config = dict(
    encoder_arch='vgg',
    model='contrastive image-text model',
    dataset='photos of plants and fungi (iNaturalist)',
    train_examples=90422,
    image_size=40,
    crop_scale_min=1,
    horizontal_flip=True,
    cutout=0.4,
    tokenizer='char',
    vocab_size=37,
    loss='softmax',
    embed_dim=256,
    encoder_norm='batchnorm',
    encoder_activation='hardswish',
    encoder_depths=[3, 3, 3],
    encoder_kernel_size=3,
    encoder_stem='single',
    encoder_widths=[64, 96, 144],
    encoder_downsampling='max',
    text_encoder_causal=False,
    text_encoder_width=192,
    text_encoder_layers=6,
    text_encoder_norm='layernorm',
    text_encoder_norm_position='pre',
    text_encoder_activation='gelu',
    text_encoder_mlp_ratio=4,
    text_encoder_head_dim=32,
    text_encoder_fused_qkv=True,
    text_encoder_bias='all',
    text_encoder_qk_norm=True,
    text_encoder_layer_scale_init=1.0,
    text_encoder_parallel_block=False,
    text_encoder_inner_norm=False,
    text_encoder_positions='sincos',
    init='kaiming_normal',
    residual_init='none',
    optimizer='normuon',
    muon_scale='match_rms_adamw',
    lr=0.0028,
    momentum=0.95,
    nesterov=True,
    orthogonalizer='newton_schulz_5',
    adamw_lr_other_params=0.0015,
    grad_clip=1.0,
    steps=3300,
    batch_size=128,
    epochs=4.7,
    lr_schedule='cosine',
    final_lr_fraction=0,
    warmup_steps=160,
    weight_decay=0.1,
    adamw_weight_decay_other_params=0,
)
Rows from block 2 of the text encoder, named by matrix and row number. Rows with one number belong to one attention dimension. Each number is 50 + 10 x the weight over the matrix's rms, rounded and kept within 0 to 99. All counts start at 0.
# v: attention query, key and value (stacked) (text_encoder.blocks.2.attn.qkv.weight, 576x192, the v third), inputs 0-95
# proj: attention output (text_encoder.blocks.2.attn.proj.weight, 192x192, transposed), outputs 0-95
v.82:38 49 42 43 48 71 59 46 36 52 56 48 59 45 34 55 33 55 53 53 53 48 51 40 63 42 61 52 33 58 70 53 51 60 29 60 40 38 45 56 48 52 45 37 48 30 40 27 46 41 44 33 60 45 37 34 40 39 40 69 52 52 65 48 43 49 45 58 47 44 60 40 28 55 44 58 51 43 55 57 63 40 56 45 50 50 53 60 51 50 40 29 71 58 39 48
v.83:55 55 67 44 42 55 44 34 44 63 56 39 33 49 32 59 51 49 41 35 62 51 51 54 55 52 57 43 73 44 59 31 57 31 47 39 63 35 49 45 60 52 43 50 57 48 61 42 59 43 54 67 50 74 15 65 56 55 37 48 43 42 48 26 75 63 35 38 71 39 71 50 61 52 66 63 65 50 39 53 58 58 53 41 59 43 45 26 46 43 67 60 50 38 25 37
v.84:58 52 46 63 45 53 53 55 50 57 37 52 44 51 41 42 31 62 57 45 42 57 44 35 54 54 48 63 33 50 54 47 28 63 57 58 47 43 35 55 50 57 47 61 42 52 67 43 46 54 47 53 45 43 49 40 37 46 44 49 45 42 56 38 56 69 40 62 27 42 51 44 52 37 57 38 51 50 65 44 38 48 42 49 49 67 48 66 54 57 42 67 53 59 57 72
v.85:54 55 41 71 48 40 34 36 40 46 38 48 57 44 32 37 53 58 49 63 49 57 48 53 46 45 56 64 48 60 75 46 69 66 45 38 42 45 55 46 50 57 46 38 41 62 71 55 31 58 51 50 33 59 40 53 46 51 48 55 43 43 48 38 50 55 61 41 59 54 46 63 74 43 53 49 71 52 48 69 53 49 52 48 39 60 56 42 42 51 39 50 38 62 38 70
v.86:43 50 45 62 47 58 49 44 49 47 27 38 64 50 54 56 44 43 47 48 59 47 49 40 43 56 38 51 49 66 41 47 48 52 40 30 49 48 49 56 62 32 46 41 45 60 40 43 45 59 45 67 58 63 55 43 62 40 52 59 42 32 44 37 41 37 68 40 50 53 46 50 45 35 41 53 47 51 37 37 40 58 69 61 38 55 46 41 48 51 51 48 47 46 54 54
v.87:37 39 55 50 49 51 67 51 67 53 61 49 54 48 42 49 58 66 66 55 73 56 50 53 49 42 62 29 58 37 66 45 45 28 29 43 61 49 71 45 56 51 61 53 33 60 41 44 31 44 44 61 42 45 37 40 50 47 41 53 48 54 45 55 61 59 61 54 47 52 60 47 40 38 44 44 62 44 44 46 44 40 55 50 53 48 48 46 62 46 50 72 56 40 53 38
v.88:68 62 45 40 56 30 60 41 57 47 66 51 52 54 42 78 46 61 67 60 52 63 50 53 39 68 58 48 38 34 52 49 32 68 53 51 45 38 46 52 35 36 50 54 56 58 52 55 33 65 60 56 57 49 44 57 71 56 68 55 58 56 35 58 37 48 60 59 44 66 70 61 66 36 52 41 60 56 49 58 49 45 50 51 55 39 45 58 62 44 47 42 56 48 53 50
v.89:64 55 44 47 56 59 54 49 56 40 42 48 68 45 52 41 62 46 59 56 43 50 32 53 44 53 48 55 50 56 31 76 42 55 35 46 75 53 58 45 56 39 34 50 17 49 39 55 46 47 56 52 51 54 54 30 34 53 53 43 41 44 52 53 39 28 68 55 59 44 66 53 33 51 71 44 36 44 78 41 53 51 34 67 45 51 42 32 52 47 43 55 45 40 59 46
v.90:42 43 47 39 44 53 49 45 48 47 47 34 55 44 51 52 55 36 59 45 48 74 61 44 54 57 43 46 26 47 52 49 45 53 40 61 40 38 59 48 52 43 42 46 43 49 45 53 62 55 54 51 37 64 67 45 52 62 48 57 73 44 48 56 29 55 44 41 37 47 60 78 55 65 62 58 63 36 54 44 40 55 45 62 42 48 53 57 53 60 55 48 69 52 63 57
v.91:55 63 60 58 43 51 49 46 43 40 49 42 68 38 60 51 50 44 48 46 69 44 52 35 48 45 64 53 47 64 35 48 54 64 35 52 47 35 22 50 46 57 34 41 46 60 47 55 45 37 43 64 31 47 71 51 47 43 58 54 46 49 45 66 47 46 69 28 49 60 31 76 44 56 39 52 62 61 60 57 54 33 34 59 56 54 48 56 64 48 39 43 27 40 41 46
v.92:64 50 61 40 53 46 56 59 59 50 55 53 55 57 58 45 44 38 67 45 69 59 52 70 37 48 23 40 63 47 71 59 54 39 45 43 46 37 42 48 50 31 20 49 51 46 64 55 54 51 47 63 33 57 37 41 45 64 41 55 48 54 70 64 44 54 68 26 62 43 43 77 45 45 26 45 61 53 48 55 48 42 45 45 38 43 45 54 50 49 47 57 43 39 58 34
v.93:51 48 57 57 46 55 58 67 41 54 38 35 62 32 51 37 46 41 33 31 51 42 52 36 42 44 53 66 57 40 62 41 68 57 54 60 49 41 65 59 72 47 41 48 51 38 76 49 49 49 53 54 46 45 42 59 57 53 42 58 55 29 47 46 58 36 17 55 36 23 59 27 49 52 65 45 41 40 56 61 47 50 42 43 52 45 55 50 57 50 44 42 70 53 62 46
v.94:65 47 59 45 56 52 46 66 42 34 35 60 32 66 69 52 51 38 52 53 37 65 59 55 48 37 33 38 53 45 61 45 58 52 52 40 43 60 62 38 35 56 29 50 52 45 65 57 50 65 67 46 61 39 49 45 52 61 50 37 64 60 58 52 38 52 56 70 65 43 55 52 41 48 46 55 45 44 66 51 52 57 55 50 35 49 52 41 60 66 30 40 56 63 43 63
v.95:57 65 46 62 56 45 57 38 49 67 48 30 45 58 70 49 68 59 44 39 55 56 59 41 43 57 52 49 42 54 60 63 51 35 68 46 72 45 75 60 44 54 36 43 60 46 57 66 51 50 37 62 58 41 50 40 59 58 45 41 52 42 51 42 52 43 48 49 51 45 61 55 51 38 47 41 37 49 35 40 58 62 71 48 48 51 52 49 58 56 38 42 63 53 58 45
v.96:69 44 38 58 32 41 68 53 59 42 34 46 63 43 41 35 61 43 67 43 41 45 51 57 53 62 62 47 64 49 76 52 43 53 44 44 57 49 50 52 53 48 46 45 62 39 51 62 54 56 57 55 54 60 48 54 52 45 44 53 34 20 37 61 63 56 64 42 62 55 43 56 59 62 57 44 35 65 60 45 41 43 60 60 72 54 49 49 49 60 47 76 28 29 47 50
v.97:52 46 46 45 46 41 62 48 45 61 57 51 52 63 57 28 61 40 56 36 51 38 50 47 57 48 45 52 59 52 64 54 56 49 35 56 59 56 56 37 55 49 55 42 36 46 49 57 41 43 39 50 50 72 58 45 57 48 53 42 40 50 36 51 44 75 47 26 34 48 48 29 61 40 50 52 32 70 51 43 58 42 55 51 49 45 39 52 64 51 43 63 39 38 57 37
v.98:42 63 46 59 41 59 40 52 50 57 50 52 39 63 47 64 33 53 48 48 38 38 47 75 64 48 35 63 35 51 42 41 60 51 54 47 47 44 50 53 62 52 39 40 64 69 52 47 49 43 67 51 46 65 44 52 69 38 47 56 65 60 59 62 31 53 45 59 36 41 56 64 44 39 51 30 29 64 76 53 62 46 65 43 33 60 47 55 54 63 50 59 40 52 67 52
v.99:50 70 47 51 69 43 58 56 67 43 48 54 59 52 59 33 33 41 52 59 47 66 50 62 43 49 29 62 49 56 55 53 48 54 50 63 68 35 65 50 49 50 50 71 30 46 33 36 31 46 38 33 39 61 41 50 39 50 55 48 42 49 41 53 32 38 52 41 41 43 46 54 50 86 55 46 62 36 52 37 31 53 44 55 52 29 44 65 57 36 59 43 51 43 61 41
v.100:43 27 60 44 38 61 47 46 57 50 62 57 38 48 61 70 60 39 38 62 40 50 31 55 48 50 42 43 50 33 64 53 45 54 33 36 40 47 44 33 51 55 60 44 48 65 63 48 48 59 49 59 48 40 54 61 60 63 50 40 48 45 59 49 41 31 55 65 60 55 40 59 40 54 47 43 48 48 41 42 37 45 49 51 60 61 48 51 52 47 47 59 48 42 40 51
v.101:65 63 54 42 49 61 53 47 35 47 45 50 39 63 59 47 50 56 64 52 50 36 33 60 42 55 49 58 52 59 40 62 59 59 46 60 38 45 63 65 32 68 47 49 60 32 62 48 52 56 45 45 49 62 56 49 56 56 60 48 43 53 47 44 28 41 62 41 48 41 44 36 61 48 45 53 47 61 48 43 58 56 38 55 42 25 56 36 49 35 59 49 30 32 58 54
v.102:60 40 60 46 31 61 33 49 48 48 59 53 34 52 46 38 50 65 49 55 49 39 64 41 44 46 48 45 51 44 34 73 48 72 55 55 35 45 34 43 59 58 48 59 52 37 58 56 51 42 53 48 59 34 46 56 56 51 56 66 56 46 61 63 50 45 37 38 45 48 51 61 70 35 33 60 46 38 42 42 45 41 36 64 42 27 42 43 53 39 51 61 56 41 46 58
v.103:45 34 47 50 41 54 57 47 39 56 60 37 45 38 37 32 51 54 52 54 43 58 53 64 48 33 38 31 48 67 51 40 57 44 59 59 54 42 40 34 45 55 42 42 53 38 67 36 76 55 38 45 48 51 54 60 57 33 66 44 54 61 72 50 56 37 63 55 59 58 56 45 50 66 47 42 54 55 48 53 54 52 49 47 66 51 42 41 45 54 43 26 45 38 61 62
v.104:54 60 35 46 44 46 37 61 64 40 70 54 42 48 47 53 47 47 45 52 55 52 46 61 42 53 58 51 60 51 57 52 34 54 49 39 53 41 50 52 56 69 51 43 48 56 53 61 42 59 50 50 54 31 53 43 46 38 43 54 43 51 46 40 55 58 36 37 56 51 64 53 34 51 46 50 66 49 49 47 57 44 40 44 51 58 52 45 55 47 43 42 50 38 56 58
v.105:63 54 68 35 49 46 31 47 23 53 41 64 45 59 46 48 45 36 49 48 69 44 41 58 13 46 63 51 40 55 49 62 40 48 49 50 57 37 55 63 57 36 51 56 44 61 40 36 46 49 52 57 35 71 67 63 46 78 41 55 54 49 48 55 33 47 51 43 39 34 50 60 49 69 43 46 47 56 65 62 46 42 27 61 56 48 45 46 58 53 56 46 42 41 44 47
v.106:50 59 43 51 74 68 53 46 45 44 50 26 47 76 44 49 31 62 50 53 52 66 44 34 61 44 49 50 57 56 55 46 54 30 48 60 50 59 58 59 60 34 53 51 25 42 42 44 32 46 50 47 41 35 45 38 42 34 52 46 52 63 38 48 57 42 72 54 45 44 55 45 48 56 66 43 60 70 43 28 39 59 62 51 53 63 55 51 56 49 48 59 56 46 39 40
v.107:67 67 39 53 34 44 53 53 45 57 49 52 47 55 41 58 33 44 60 44 54 73 65 76 59 55 32 45 48 32 64 40 34 65 50 42 56 32 35 51 55 53 56 57 53 56 51 58 53 57 42 46 51 39 43 41 58 38 63 39 48 64 68 41 63 33 61 46 37 42 40 44 44 62 58 49 41 38 47 35 35 43 53 42 56 52 44 55 67 43 59 46 55 42 47 44
v.108:61 43 59 48 55 53 46 39 47 60 38 49 48 69 51 53 63 43 55 51 59 48 57 37 60 48 60 54 38 52 55 53 44 37 34 53 51 54 44 42 69 46 41 59 45 58 34 49 53 55 30 57 44 45 36 49 40 37 53 66 53 50 40 49 46 48 59 62 47 58 56 46 35 45 16 52 39 60 32 45 57 59 50 33 46 57 44 57 75 47 51 46 41 47 63 38
v.109:18 29 57 70 36 64 43 36 42 45 60 42 45 59 59 50 46 79 48 35 60 56 58 15 47 56 47 45 40 37 38 25 33 35 50 64 48 54 54 49 44 64 50 74 60 41 61 67 41 65 42 58 44 56 61 56 46 40 47 38 54 53 59 45 42 38 54 53 49 39 41 48 56 54 29 42 50 51 57 60 58 64 52 48 42 48 45 55 42 62 44 44 47 55 55 47
v.110:37 49 59 66 71 49 41 59 62 47 48 39 51 33 33 63 49 31 65 49 44 52 51 51 43 40 44 60 60 64 71 68 55 43 36 39 53 66 56 54 50 46 55 27 34 55 58 57 55 60 52 40 50 70 42 43 56 54 49 40 45 26 66 38 38 41 51 40 46 64 43 43 39 49 57 30 45 44 52 53 55 64 51 51 56 57 57 49 48 41 68 38 33 62 46 55
v.111:47 54 43 50 47 52 56 60 62 48 54 41 52 47 60 40 39 71 60 51 45 65 43 59 69 53 73 47 49 55 56 50 64 47 48 59 40 60 70 53 50 50 64 36 55 27 62 43 48 61 58 48 63 53 39 45 38 53 49 38 57 45 56 55 48 66 45 59 51 53 56 44 46 50 58 34 69 53 52 60 56 34 50 33 34 44 45 55 42 51 54 47 49 32 63 53
v.112:46 69 52 57 41 42 57 53 44 57 45 41 53 47 44 58 31 44 42 51 38 57 66 67 56 53 51 55 37 57 42 51 53 44 69 50 40 63 52 40 74 54 54 60 50 45 51 61 56 50 52 37 60 32 43 43 61 33 44 54 54 36 61 58 48 39 47 60 63 39 55 49 50 36 40 56 49 60 40 49 42 59 50 48 34 47 50 63 58 53 58 54 57 50 45 47
v.113:46 65 52 42 42 55 56 38 28 44 51 56 53 59 51 55 43 53 56 68 54 61 53 44 47 50 49 67 40 44 32 45 64 38 54 53 47 47 69 57 53 50 60 56 45 63 52 51 49 46 43 49 44 46 33 43 49 52 41 60 73 55 49 45 48 52 59 44 48 53 45 68 55 37 60 67 51 43 75 38 42 42 40 35 40 44 60 47 64 69 52 52 68 42 44 43
v.114:39 56 41 48 58 47 52 46 47 61 48 69 41 43 42 62 51 55 49 51 54 31 51 45 35 68 43 52 25 32 60 51 36 55 58 46 42 50 35 47 53 45 50 60 40 46 54 51 54 56 56 43 59 47 58 29 56 56 44 54 48 65 45 39 67 55 44 43 57 55 47 22 54 43 58 39 25 34 42 32 46 42 56 52 50 52 62 42 57 53 43 33 50 54 59 40
v.115:51 50 55 41 27 60 48 57 47 45 53 60 51 51 55 36 69 57 44 45 31 24 53 60 28 52 56 59 46 58 42 47 50 54 30 50 58 67 53 54 56 43 35 46 52 36 43 42 56 62 58 57 53 58 59 63 61 51 37 43 45 64 60 59 66 52 51 50 56 53 50 70 49 45 52 58 45 24 57 44 57 64 29 40 51 60 39 51 32 47 35 45 23 52 50 52
proj.82:66 37 70 54 46 66 49 53 51 55 62 57 60 39 43 49 45 36 55 51 55 32 40 44 48 46 45 60 34 63 39 57 60 47 47 55 45 54 36 42 48 68 68 50 42 48 48 55 55 59 55 67 40 46 59 62 55 63 60 33 44 66 63 58 51 54 57 44 57 55 56 52 48 40 48 46 44 45 48 54 36 46 45 31 40 39 56 46 63 49 58 39 50 46 49 66
proj.83:47 48 54 55 65 52 36 74 43 45 27 57 39 52 43 55 55 53 72 47 56 47 28 48 73 69 62 56 42 55 59 43 37 52 41 65 41 67 39 64 59 44 67 65 50 41 73 63 61 38 49 62 48 32 61 39 49 56 42 55 48 43 56 59 40 29 67 32 50 43 36 60 54 69 71 43 38 51 45 46 38 32 82 45 46 40 48 57 58 80 43 52 56 37 58 50
proj.84:50 33 46 39 56 42 47 35 70 37 53 45 46 41 41 63 65 50 56 61 56 54 57 50 48 36 49 36 50 51 41 35 35 46 57 52 48 46 56 61 37 48 68 39 44 62 58 44 61 50 38 59 52 43 69 66 66 48 55 56 58 49 46 53 52 62 66 43 67 63 43 51 63 52 42 45 43 48 43 56 50 77 53 57 63 49 56 46 44 46 54 55 54 59 48 47
proj.85:33 44 43 50 46 58 58 52 50 69 39 40 57 24 42 59 56 50 56 60 47 65 46 56 55 63 60 48 63 27 47 25 32 36 55 73 51 54 43 68 48 69 74 60 26 52 63 65 50 64 41 31 52 47 52 52 53 46 42 61 33 65 54 63 67 51 43 41 61 66 66 70 59 63 40 38 53 41 61 57 45 66 67 50 32 56 40 63 54 48 34 70 67 62 60 49
proj.86:54 61 48 50 44 44 42 64 45 48 59 43 58 48 38 61 58 49 56 68 61 45 47 36 60 51 66 42 47 28 64 49 43 52 50 48 57 61 47 46 46 68 52 60 53 41 61 59 59 57 50 47 44 60 68 48 49 36 36 39 57 62 55 51 50 46 27 41 47 49 51 41 45 43 54 56 59 53 51 51 61 58 47 39 50 55 44 50 53 39 47 59 43 52 53 47
proj.87:54 33 49 40 59 38 47 60 43 49 35 58 37 43 56 50 59 66 53 44 30 50 56 58 45 42 40 52 64 77 48 48 56 60 53 53 51 57 46 46 56 56 46 40 57 53 56 50 70 60 47 40 44 42 52 56 57 57 27 51 50 44 47 46 61 51 63 54 53 42 53 39 47 57 53 57 39 60 54 48 55 36 50 20 49 64 68 34 51 46 48 30 33 58 35 40
proj.88:62 49 77 43 46 36 35 49 47 40 38 61 51 68 51 53 45 53 42 62 57 54 44 64 43 62 60 42 49 47 49 45 39 38 55 66 40 44 57 45 59 55 51 51 44 53 69 49 50 42 51 43 52 37 65 52 38 38 54 40 60 48 65 59 36 39 44 54 44 53 36 39 34 51 52 41 50 56 54 50 54 38 62 45 47 64 46 34 46 34 49 44 54 30 23 41
proj.89:49 55 58 63 68 63 53 46 39 50 36 47 35 43 65 50 43 37 48 50 42 53 60 52 50 30 61 37 56 35 49 43 46 48 61 42 51 42 60 33 53 70 46 36 48 37 47 53 54 54 52 51 71 54 69 65 46 42 63 53 67 64 57 44 50 54 55 62 62 41 48 39 46 49 42 45 57 30 34 58 54 46 55 48 57 41 53 54 52 41 34 36 60 71 38 50
proj.90:61 44 60 54 60 41 44 47 52 37 69 52 33 71 50 62 38 49 56 58 63 54 65 45 65 53 51 49 58 60 43 74 61 46 56 42 58 61 42 57 31 44 49 52 52 58 31 45 46 58 61 53 54 53 50 53 46 36 56 27 66 56 43 48 59 68 51 54 57 50 50 49 46 43 42 69 30 42 64 50 62 56 39 44 37 62 43 46 43 38 47 63 32 41 57 35
proj.91:58 45 64 52 49 60 53 43 55 55 66 45 52 61 56 54 54 58 39 66 42 61 45 67 55 48 57 41 66 52 62 53 52 31 39 55 68 52 68 32 32 43 55 60 39 46 50 41 47 51 44 51 35 53 36 46 37 51 24 21 59 52 56 69 56 46 50 46 54 56 65 65 52 10 40 50 55 55 46 40 50 64 48 36 32 59 54 47 54 37 74 53 59 49 52 37
proj.92:45 58 52 58 50 56 53 56 40 53 44 31 37 72 42 54 53 57 33 43 46 46 31 62 39 45 64 65 64 44 40 41 62 50 38 51 66 38 60 51 62 40 46 68 23 40 40 48 60 64 41 34 58 54 55 45 45 62 52 32 44 52 34 52 60 42 32 39 46 40 42 37 64 46 67 53 52 52 51 60 59 64 62 44 37 47 67 63 51 44 51 52 55 62 48 45
proj.93:56 42 54 53 52 56 37 48 51 31 49 62 77 39 53 59 46 47 43 32 43 65 44 58 49 70 42 41 57 48 55 57 51 49 65 36 45 59 24 54 51 40 54 59 50 55 39 55 51 52 48 60 65 29 56 43 52 65 45 55 74 61 33 38 53 65 77 62 45 37 39 57 40 62 32 49 68 48 55 27 41 55 40 42 48 38 50 69 62 66 48 46 41 38 66 46
proj.94:65 36 48 52 46 46 45 61 50 67 49 49 58 54 57 28 51 62 49 50 47 53 45 54 50 63 67 54 60 62 44 45 37 23 52 35 57 43 42 53 43 48 36 23 44 54 63 44 49 50 43 41 45 50 64 57 60 49 45 64 41 40 29 37 50 26 50 47 55 30 48 43 55 62 42 44 41 36 65 44 52 40 53 57 55 31 36 52 41 51 61 34 43 39 58 46
proj.95:45 33 47 39 41 49 58 50 63 62 56 53 58 49 58 49 23 37 46 56 69 56 58 55 59 70 37 57 48 36 39 62 30 48 56 33 60 33 33 52 26 44 40 68 64 65 54 63 54 41 43 34 53 69 48 48 65 34 46 46 46 66 41 24 28 51 50 47 56 46 44 52 47 58 55 43 58 41 53 46 51 51 52 60 43 38 55 67 37 64 42 53 46 50 54 54
proj.96:36 66 54 54 49 58 51 50 40 65 47 36 35 46 42 72 39 44 41 61 40 60 41 50 43 48 48 46 40 57 49 46 48 49 52 53 44 27 30 55 36 52 56 35 66 39 50 50 33 48 36 52 45 64 68 51 46 39 45 52 41 65 42 41 55 63 45 61 53 42 48 54 55 38 51 66 59 44 41 38 59 45 40 55 40 50 63 58 47 40 64 30 74 62 54 46
proj.97:42 67 36 49 73 55 57 58 65 58 39 45 57 56 40 60 57 37 21 57 48 44 41 56 46 48 63 45 61 46 48 32 55 64 50 52 41 44 55 60 30 39 74 49 55 54 43 38 48 52 38 48 53 53 53 55 40 53 51 51 52 52 58 42 40 55 33 58 43 43 33 70 59 69 56 51 64 47 42 74 53 56 48 38 28 44 51 47 48 57 53 49 50 53 52 48
proj.98:43 59 66 65 37 38 46 58 51 62 45 56 68 47 34 56 66 48 38 53 36 55 38 39 59 38 47 34 54 53 45 51 55 54 58 49 45 42 64 56 44 60 50 56 34 46 45 62 39 81 51 47 40 26 53 61 35 44 38 43 34 44 58 60 43 34 41 60 43 49 43 41 55 56 47 58 54 29 76 49 39 51 38 44 38 37 45 56 48 58 52 57 54 38 34 47
proj.99:55 40 42 33 48 64 42 42 54 44 48 68 48 57 31 36 69 60 59 57 45 54 59 37 62 43 65 42 39 51 43 27 54 41 65 65 64 57 51 41 61 40 64 59 48 57 49 45 58 41 58 57 64 47 40 55 36 63 49 58 47 64 34 44 58 65 59 76 60 42 57 59 50 43 45 50 54 71 64 51 51 63 69 44 35 49 47 48 72 47 60 64 18 35 37 50
proj.100:67 54 53 79 40 40 61 55 52 54 61 19 62 46 41 48 49 52 56 60 37 40 49 46 56 60 42 49 47 32 40 67 59 46 32 58 39 48 32 50 49 52 32 46 55 55 53 55 52 40 71 53 65 38 50 52 53 38 54 57 65 64 35 42 54 55 35 55 54 41 51 37 62 38 31 44 38 48 54 61 57 39 42 65 59 51 45 39 49 42 61 49 73 45 65 69
proj.101:47 50 50 57 66 44 37 49 69 56 45 60 64 50 61 45 46 43 38 50 57 43 67 55 47 51 52 49 58 68 45 56 55 34 42 47 45 37 37 51 59 50 70 55 56 59 40 54 49 48 45 43 45 51 66 33 57 43 41 45 48 42 59 68 69 59 51 61 55 62 48 63 44 69 37 52 57 56 47 55 64 40 52 49 45 52 53 65 51 58 57 53 50 65 35 48
proj.102:37 47 53 42 67 43 48 57 64 46 44 58 64 49 53 44 60 46 39 38 53 51 59 25 52 51 55 62 66 39 48 35 62 56 48 45 43 50 44 56 52 47 68 47 50 64 50 52 57 66 36 43 48 65 76 57 55 56 61 49 50 60 58 48 60 44 47 64 54 61 48 48 46 59 26 44 52 61 55 55 62 51 44 61 41 59 61 38 44 58 58 42 66 45 73 38
proj.103:43 64 46 61 54 71 51 41 43 28 40 52 46 59 48 63 40 43 49 60 46 40 49 61 65 50 36 53 37 52 49 56 42 32 40 41 40 71 64 66 64 58 63 56 52 65 42 56 42 57 52 59 47 57 48 54 36 32 41 48 56 50 54 51 46 66 40 50 61 52 42 50 62 39 44 57 56 69 70 50 33 44 61 54 36 57 50 45 42 55 36 56 59 65 48 32
proj.104:48 53 71 48 47 54 56 59 65 68 49 54 51 50 51 63 48 55 48 58 56 49 50 39 45 53 44 56 40 50 56 34 38 62 56 49 55 61 48 40 49 55 57 43 28 42 41 51 49 43 36 55 52 48 41 41 52 45 44 38 53 53 36 58 38 54 52 46 38 69 51 47 62 49 47 56 45 51 60 52 64 53 60 49 53 44 57 53 51 49 45 46 62 48 48 54
proj.105:56 55 40 49 66 45 63 51 57 69 44 50 51 62 41 52 62 45 49 53 61 43 69 54 56 43 53 36 45 50 50 49 47 55 42 43 49 64 52 47 55 56 43 31 62 44 59 70 27 45 55 38 60 35 57 48 68 23 44 47 39 55 48 48 49 46 40 65 70 46 44 35 40 35 39 53 58 51 44 50 51 55 41 38 39 45 56 40 43 36 59 39 70 55 57 46
proj.106:43 45 33 42 32 38 61 49 51 52 43 71 51 50 53 51 42 38 45 46 41 41 59 54 58 58 63 57 49 58 41 63 53 55 51 42 55 53 49 43 63 40 66 56 45 47 52 68 53 34 58 49 79 47 44 42 61 46 34 49 40 50 61 46 65 46 56 39 55 47 40 57 56 41 60 59 38 42 52 58 34 56 40 42 75 46 37 40 61 45 34 43 38 43 53 62
proj.107:50 39 66 38 42 45 45 62 41 54 43 58 67 52 62 58 65 48 39 62 42 38 50 49 69 46 59 65 60 49 50 57 44 63 54 60 56 35 42 48 47 51 45 51 50 34 44 32 26 38 61 59 57 42 65 30 52 35 55 42 59 36 56 41 53 72 57 58 55 58 48 48 45 44 54 52 54 45 68 61 48 55 59 52 45 65 49 55 34 52 30 42 48 42 52 53
proj.108:51 58 37 59 54 60 40 57 69 52 54 37 37 63 48 42 49 59 40 56 43 52 54 44 55 66 33 66 48 52 35 36 40 52 52 54 59 60 57 41 66 57 48 63 30 41 39 42 42 40 51 23 55 52 51 48 19 58 46 30 43 43 58 33 65 46 38 37 58 68 50 44 71 51 63 41 50 45 48 34 60 46 42 52 45 49 58 43 41 52 50 70 46 70 53 59
proj.109:68 35 67 34 56 42 34 42 57 51 50 46 53 57 50 35 46 51 45 44 46 50 41 64 50 46 48 48 47 66 47 72 37 49 56 44 57 44 48 55 57 45 69 68 51 64 51 54 43 48 41 53 56 52 72 59 45 62 75 53 49 53 56 44 44 51 58 52 39 73 44 37 54 42 68 51 70 41 45 63 53 26 56 55 84 43 67 54 28 62 57 62 47 59 32 39
proj.110:32 55 49 61 44 47 43 58 62 50 77 52 28 43 39 44 45 77 57 57 27 46 54 34 54 46 53 55 53 57 55 53 46 56 61 39 48 38 50 56 58 56 32 63 55 41 64 61 64 43 52 41 36 59 40 44 46 54 47 55 57 59 13 51 46 73 48 55 49 33 62 60 52 38 56 66 33 50 57 40 44 40 57 55 46 51 50 47 41 58 58 63 55 49 45 56
proj.111:59 58 51 57 67 37 52 27 37 37 42 40 38 31 52 62 43 49 50 46 42 48 39 74 36 45 40 41 43 49 72 55 44 47 57 57 67 42 69 65 49 55 50 66 67 43 56 49 56 68 46 47 53 44 36 40 69 45 36 70 40 51 52 54 60 60 63 52 50 36 60 66 63 59 36 55 47 43 58 51 57 60 61 41 54 35 58 67 42 47 41 49 37 45 44 36
proj.112:60 45 47 46 43 44 60 63 60 44 27 55 55 60 54 45 49 63 41 51 59 56 41 29 66 48 57 52 58 45 51 45 53 52 59 41 80 36 49 36 52 40 45 49 52 46 59 52 47 60 59 57 64 49 60 45 42 62 56 35 50 60 48 51 44 51 49 49 37 49 51 47 54 55 62 30 50 32 46 48 53 64 80 58 51 69 40 50 45 56 38 43 58 32 47 55
proj.113:65 34 51 66 48 58 51 55 34 53 40 41 58 36 46 48 56 47 49 22 72 40 62 38 54 56 34 57 52 60 49 36 49 61 58 48 40 53 62 55 70 43 42 64 54 56 41 56 57 32 52 52 55 65 44 59 56 41 49 56 43 61 71 47 53 37 70 65 58 61 58 42 34 58 51 63 56 63 45 50 42 67 50 45 42 48 43 43 51 55 51 39 54 49 44 57
proj.114:45 34 43 51 54 49 58 62 35 48 45 28 64 52 42 48 45 56 51 52 49 45 65 52 58 49 66 59 58 49 51 64 44 28 54 44 53 43 67 37 50 59 38 44 39 33 41 43 54 44 46 61 30 52 53 44 66 60 66 59 58 61 54 48 39 32 54 49 51 51 56 51 48 47 77 54 54 48 34 39 57 44 41 57 58 44 37 61 40 41 44 43 62 55 36 65
proj.115:53 60 66 43 58 45 42 51 47 61 38 58 46 53 49 64 40 43 46 59 69 77 44 65 45 52 56 41 59 60 65 70 42 47 58 47 26 48 38 51 68 51 36 37 37 47 62 60 48 49 42 50 31 35 61 61 49 52 51 38 65 41 67 47 49 49 26 36 50 54 44 59 46 38 40 46 63 61 39 36 43 38 43 72 42 45 60 68 60 63 54 41 71 59 37 49